config = dict(
    encoder_arch='resnet_bottleneck',
    model='image denoising autoencoder',
    dataset='regions of photos with short descriptions (Visual Genome)',
    train_examples=203450,
    image_size=32,
    crop_scale_min=1,
    horizontal_flip=True,
    translate=0.12,
    bottleneck='denoising',
    downsampling_factor=8,
    encoder_norm='batchnorm',
    encoder_activation='elu',
    encoder_drop_path=0.05,
    encoder_depths=[3, 3, 3, 3],
    encoder_kernel_size=3,
    encoder_stem='single',
    encoder_avg_pool_shortcut=False,
    encoder_widths=[192, 336, 576, 1024],
    loss='mse',
    latent_channels=16,
    decoder_norm='layernorm',
    decoder_activation='elu',
    decoder_widths=[48, 96, 192, 192],
    decoder_blocks_per_level=2,
    decoder_block='bottleneck',
    decoder_attention=False,
    decoder_upsampling='nearest_conv',
    init='torch_default',
    residual_init='zero_last',
    optimizer='muon',
    muon_scale='original',
    learning_rate=0.016,
    momentum=0.95,
    nesterov=True,
    orthogonalizer='polar_express',
    adamw_lr_other_params=0.0012,
    max_grad_norm=5.0,
    max_steps=4800,
    batch_size=64,
    epochs=1.5,
    lr_schedule='wsd',
    decay_fraction=0.4,
    final_lr_fraction=0,
    warmup_steps=90,
    weight_decay=0.02,
    adamw_weight_decay_other_params=0.05,
)
Rows from block 4 of the decoder, named by matrix and row number. Each number is 500 + 25 x the weight over the matrix's rms, rounded and kept within 0 to 999. All counts start at 0. Numbers have three digits each.
# convs1: 3x3 conv (decoder.decb.1.0.convs.1.weight, 48x48x3x3), inputs 24-35, a 3x3 kernel for each
convs1.23:487479494480523496491506502499541498492486501478509477476518517510510514499512485464483500480501507483488502496469526472471508519489523507502477499535498474490479492479493478518499475515505492472481510491465506519519571529550479409459537452501487496483525506490497501504478491498487507492493500482490483515480464484520507501
convs1.24:489501497504512499508516461521533501520553505506489493494506510505531534516530481520528469499507478498516503483524508530521487506535503484520508475524511505516503488487505485506483495512475495563524544574484517539492503539453504600526479560502509543504537500530521509482515502522504483520527497509484512484575568529473488502
convs1.25:536511520459470470506478478493501496500460473470476474473473481483505512464467480493496472486506483533518504511508503483498492492545510489473507542498461510545504489483508479492445509502476534505480472442454538548500457513493507473458532497499525507523437431454469463474484511461475498465518539486493489483516502498518448455
convs1.26:487541523483508510546557568508535507543577562502487480516505531532518540489482514517527517469475483483449512526505510508474489464480509505479504540526535493492492536523481511487531489455503547531528474474488480500510513508545479474470471456498508525492516480502540532509490490506485451477491449496527482481493516504523475496
convs1.27:509507499514510485472467494504519503460479508529510495509511476503504491488513485487495503506520527540502489509503513501535522472491515513489478495480490526518510518507487514497526527505513498480485503503506500500501504454500512538536508485514502476541528458520476462536522470527539476513533444534507529507503483481503497509
convs1.28:504488501488469487473486504489475507488501502511509474546542555510474523551538555505501482513518498496501504479530512525553546501513514496497524469459509508492514508479502507484492519510496476510480503523473486501494495494461524502484499507471525491511516506505509485481504482496487485513478477487510497501518523509496507498
convs1.29:478459468517489486476480490500466488482506517532462497506503520489522511518506537488504508497475475497482492492486507498458467439485475518544538502522510477485486541494498505491488532487487523517506531513523456469460513534517482518486502494505522516486543494488507522483506543504498519519510534479510521506497522511498521500
convs1.30:512480508506454527558503510489495511552510516515504492479510491504492493481503515500479523467449505499507507508512513561509513561528515523470516525493506517463530493495527514505518496484501528507506522505521529482460500517517495473523510467537510477490452513506498534480461529484493541513473553472514482522499468509518467506
convs1.31:489476491536537470480519502511524496508512503513509493563528531497495482515539510551488511526528511477481480465493479509531521505502530541555517466473444502494476523511492494523496488490471509513484502479482468463444532510500470473507517529521470474492516506508482496531514494507480490494507460484509522504515511503494476489
convs1.32:502524500516476461473518525494478506473520533501521507495470461543537482458513533527506559468527528503508532504506527462448509492475487468473528468485569485458505502522525489494474526542531472510556444483521505519539525532497492518557441474491478502485500512475496497513475517492469530538487525490505506536484458496496499549
convs1.33:497505483527532491523529512478461462516482545511520501535483447512490486536488486496507540481505518477465490497474497518496491513488496501475485456478511518505489535502557495480493510503505508534540501482520534536546489473437446468480527547533472462492541539514496500499524489512473493507487457484515527531471488480515527549
convs1.34:519475500501479484483474472487488472505487518489504492540487525487449448539493514496545491529579546505523488538501494526529505460495479534502526517515501470478449538486519513511517497496492534529521520468503498491507456566491545548529468473457490495495482499501484487504499510498476535503484551482512505508490474490519509495
convs1.35:541508488489445454517483493499480497492471494515450511513527499505538529458437506499498500502476460550506503508504501521498494473497501493477470549496456545505473490469488510488517523500498528491492514499458537515466488496530511475466512493487499503510477471502469494519501480519536485529540510533508496518487469501522506522
convs1.36:520499499490493538516454456486506507508487471487481497551516508521475460510489471540529486532495505496446477516491477469533514501521471543481512521482508493493484525534502475491471494527457545499507513483481509482457410516505530501504497457511441485497488516496489481497484487498528466497493504512468508507495496495506485514
convs1.37:533514493493503525506507480458479464521471478507493509486477502456472469486502440491496499477474506505511504515502497490514533510517458499517511507518481507530512507506514492492501496506517504519516480458481496476470475507512526505500488474503512495509516489507505482457489462491484477479475460476514509497480492484529493476
convs1.38:525501508467454490507514472474475490491514476490471515484469476503531512486504502446492532430481525498527547483482548497484526504515525454510528494515528489512543475484514512493517484479535428478543460461542514503533459501517440533540466505506497457515482479481513506480506511526506507485500505504474485519470477520502548519
convs1.39:486505486499540514504485487515534541507470512500522504493498468505492494486484479498496480529473490542531498521498482475518485512482493532473495476500523543512523505517503464480463488544492502475484509512484506505508496472475504523529505481531510495533515530505461512460499517497519569536501563492518521506504486484529492509
convs1.40:475494514496488521517509499511535483515534519492496487482501486511488515474435455487503464490489485483491489465522486501516521467496522487474495480485526475466489499490497499485478480496450490486488500503495489490511491506436535607547478504493516534505496499523497497469492509492493514470488529450479480507498518490497532523
convs1.41:514507507483523493477487511475504477469447491522499510481505514476506500512501484514531517491516517455444457500525511538546512518471476523529560483514501471484489521513514510526517497494482486494522485491531474466496489525501513530528459472485474513477487469488519508510491525483493517490469487507497468532517510503466449482
convs1.42:467474477561542546492501515511474531448448481519546532469453490499496536429444493475491496528553510502501469490506498525542535505483507491532497501480509568539537505493484477487469557536553467459482509477503537518548477489451515493513517553498494513502518522495485492490508483493504502487516508496493505523491493514467487492
convs1.43:510513488478432477501527497499442511504486493504465497510426478492459521501466459518515487460475482488522515506490517499459460495486497492499513516500514491470504490490524522481492502506508553500521512468464487484504550482504517453458526456500522464483497497485521495461524466498512523515531527494490512502519467485474495499
convs1.44:448465490503540507447490487497489498455499498484520496485462516501504517516500491484455450538567495490518479512522502511535533512498498508507516514511537514541509548536487503527531516512510475469521463442512493516534469517478534544501510561492475502488509583524480504502516511505489521483496513480499533520479478464517542526