Weights of a small image denoising autoencoder: 32-pixel images, encoder activation elu.
Rows from block 11 of the encoder of a small image denoising autoencoder, named by matrix and row number. Rows with one number belong to one channel. Each number is 500 + 40 x the weight over its row's rms, rounded and kept within 0 to 999. All counts start at 0. Numbers have three digits each. After the name is the row's rms in percent of the matrix's.
After each channel's rows are labels from the 100 images, of 14976, where the channel reaches its highest value: "patch colour" is the nearest of a few named colours to the mean colour under the peak. Only what is clearly more common there than usual is listed. The data: regions of photos with short descriptions (Visual Genome).
# convs1: 3x3 conv (encoder.blocks.11.convs.1.weight, 256x256x3x3, each kernel summed), inputs 128-191
# convs2: expand pointwise conv (encoder.blocks.11.convs.2.weight, 1024x256x1x1, transposed), outputs 122-182

convs1.80 139:496530507484472494491464484533511597516532567520541506548528559508480509513509515533494524450523557524486510509455503498533553513565518521482485430486530472499495577496475481470494519467554489
convs2.80 139:483565516484516543505428472491490459631461488499520483481582518461503518532487540540505535481509514544509401509499550523497471532479471519478489519479507458480466522461508518507496506
patch colour: green

convs1.83 095:513463479486433436518508541604462484525476551500480457534521463571506481511526431501476521533530487456523539463534469547506502506465524482437548465463435555502535524546484461493547519524455434
convs2.83 091:514501522489462596519512511415507450481488472515533510523409588461567507492467557398409487495443469506536504507550470468443506480496485494462469510512455524485498570517524500473427470
patch colour: black

convs1.11 096:537534481425468502502510482396472480504485476480500465503504431401477496585431539488497520445512506420509414515475484437499496545507430417546499494457473456457521508505470478507545433515432465
convs2.11 096:476550487443488546577475500419514535456510521472473524535454519521501532485445456464439434488484568569540415484498488452486459476468571525430553577468464508490487549481523537506520417
patch colour: black

convs1.12 101:508505443531473489436460443419518538559480468511480474507420509538474488530567462506457481524417549539434492547463466549475587532508474465518538479515513480513481538455421447471526514456506462
convs2.12 092:488502505495487489577622533514479487443422473484477546504452456482444490515468453530534518522555503493493463482488528522479500408547531527522488476451508495476461537536542519561471487
patch colour: pink

convs1.50 095:550457468481479501495484497500524450525459524452468520451414465543463420528530487440523500436468498438527505488435520407488598513511482430470424490488459563530475466529537462459463484563496463
convs2.50 100:491453570462590463513476469502443475460441434497499466570500491469473498542447535424501421509562457504490533547522497497543496483505409483562515474528560528513493449470479463563484409
patch colour: white

convs1.174 151:509554487486441518531470475448510519488523509468564501510480543540503560529497527560486461434503522506481506447477493498561492460536444465504542479492517470436480531605478511504535476503543460
convs2.174 114:496538506536462552515481550468518424403505475461489489530533567484514435513507617543542473448554555471492418501501489436524503482502528503610508463486476493526468527466513425500496538
patch colour: green

convs1.189 106:414523430521476518524484505508453539521503447475466510505589540469596512506514496541542455503487521486415484457561554486544437488536538400445477564511541513502513471531491511482561509436415488
convs2.189 100:510469468475467548563542530546425568453480494496502534412488445527528467467520522492519544433560473460476492503534557468540514547531513494504530496472526519495425496439538440479494489
patch colour: black

convs1.22 098:507511575453449494475562522460496498524453456501521469492474447428521465450482511417497508557470463460450528578510462564506483547484508477458467512515433461483506519501461461451455524516444551
convs2.22 101:504497421536453426484539473496577463520360513493469463578550577506543462513520549440483479456344517469487562586488580516503426514477563600496512489482434526506528517516456502554481516
patch colour: white

convs1.66 092:502469442458480462505509505504541497444462473524543463537427501605472488529517490479441488459489501496491502525563527469464473445446498529541547457503508475532567431539434483499452549455437455
convs2.66 096:548543571464515437468530522481491587584465429483492508525520499504466498540475501477505533435542504454508506512512476571495473490497482500497480485569612486495501544606471522566508510
patch colour: pink

convs1.240 101:507537475502539533540553447491555538476407481527453445487479499470513496494491498549461539524485400501518517482500491530470516565557503447562499500452456468541513447531458458558570490558513482
convs2.240 100:477478476516429542505529522499506493502577517501561464513617522456527495488449549472474437492527519583504419418495459559513515437464562525512493533436508511498510503478548546483499490
patch colour: black

convs1.92 098:496493448460480435464477420470513529423484538496536522553420573585489473538500502477475506486488492521448498527476422512492502554442491558557505464525537555572486495484525480568462569438474504
convs2.92 104:529511414522518429497518443486557512452592552536524532499502548551564530472537466535420476497521528506458465496445528509531518521482542534485455417501503489486530486481559519520511491
patch colour: white

convs1.239 114:456567572487464488533543391473527490452523478488477518462478448455498386565431526457537514503537436508502559576545479532501524528422474431474500538510509537528508463493553417508438488504487466
convs2.239 107:500573503513501513532476502539481590548606523519527483460530507523556474620499501512487569541513516488477507553508471503540490513497591505480568479485462578514479507469553455446508536
patch colour: black

convs1.236 093:519538474557484473539448552489539581544524428463475550559430526479538487500498547569438546495494516405462505528497504530501464583476526540459501514516534554516459496545511452429448538466471524
convs2.236 095:475436493475548518528558495588481523557437482505446509505510543465528493487481486487468501456445464554492513510471553402481408525549427393476481454472506511481497510499511492429480455
patch colour: white

convs1.39 098:489464479497524509499435459501459492536438465493491517469403492526546521531537449450435474506510489479423474541561515456519492515509444494482541477551497566537519443508491477511430550464490467
convs2.39 106:496503533500488466494435537506436509518452446502528519547602478521514535479453505517495639495489472471490410578502530451551535459463469491507516530511495514473528596530548506488495473
patch colour: white

convs1.27 102:516477455436565490486437468566539522455532547547468558484408508516517482425467526446459470459539546419492538534466495551436546529554500520505468554488545515523471514522548501493420478509432494
convs2.27 106:586513554447506510459487423433451525492487577498493488511467513521495533478503439511485423529554501492478451469472468504507506509500567450528496509458434497501512475509491549495493473
patch colour: white

convs1.146 096:472521423483542505482524469515531435475513500522500529534432516486546471481494520522481515544478461436478515567490536499458450484510520491463483545504510494488555402544547487479506475485441519
convs2.146 100:434442577470483588512450544554391540438546493520466460508471529468522473486473465437536516490497455492405506504526537449476480480524506438467522439578573518509548478467587507545479464
patch colour: white

convs1.170 115:470512470472455518498499460476444536422500515483464449527498557507563543524443462538571475427512511468476429510422514528497521467537447446493481520558482498398469518513470535482500458490513468
convs2.170 109:458542541533461528459382507504549489460498521519613516497468478454558522574575533499488500462500490548420485417480499458510536515466479578413478530516501553474528558464552510484504461
patch colour: black

convs1.23 100:520570441494489461540529496452435425516510550569434548476540537487442501527478471496504583501458461572474459509516529576537552541441487543449542447551544562443548480515404496491495527487460464
convs2.23 100:464540524507528559542547448465507469436535531486580475485522542469553494525410490506468475494520561511521512416491463466492488490485498429471482583482439421466556581479532536473510463
patch colour: black

convs1.203 092:525516491448523493483458517502519509478509478539534608484431518467498456502544511491496436494525485522505516513549530486450572463574507485493549462401568491437474422545485453534515454509485499
convs2.203 092:501565491543540564502452480411451463504382378494479535542507479489534533488491467515476549477518528517527453621493504525530509530479505416507390430573510486481473487413492566514530502
patch colour: white

convs1.219 092:517400470484476504488497532451511590479476467480561408485449469454549468580445446479475545464491555463479464588427553513554489515514537473541503435550484488438471511536396478443465543522489513
convs2.219 106:452540491535505463507539482532562520438517464492438499513502508498494550542513486511484566485494501551516502514500594385492516453536459491462551514415440562500471499488512473492498535
patch colour: black

convs1.34 087:512521484494484478509573490449450582515510519562451510473439504540399535549449456548519515448500491541465454445513542485439462523429553494508500486603550514481543543482502487493522494470552488
convs2.34 105:479482515535545479419450457474522435530413458489518534445553497449545513437461449512498437449556489493495512440491443575497522450500487475447465492535481453482500480468539520494495554
patch colour: black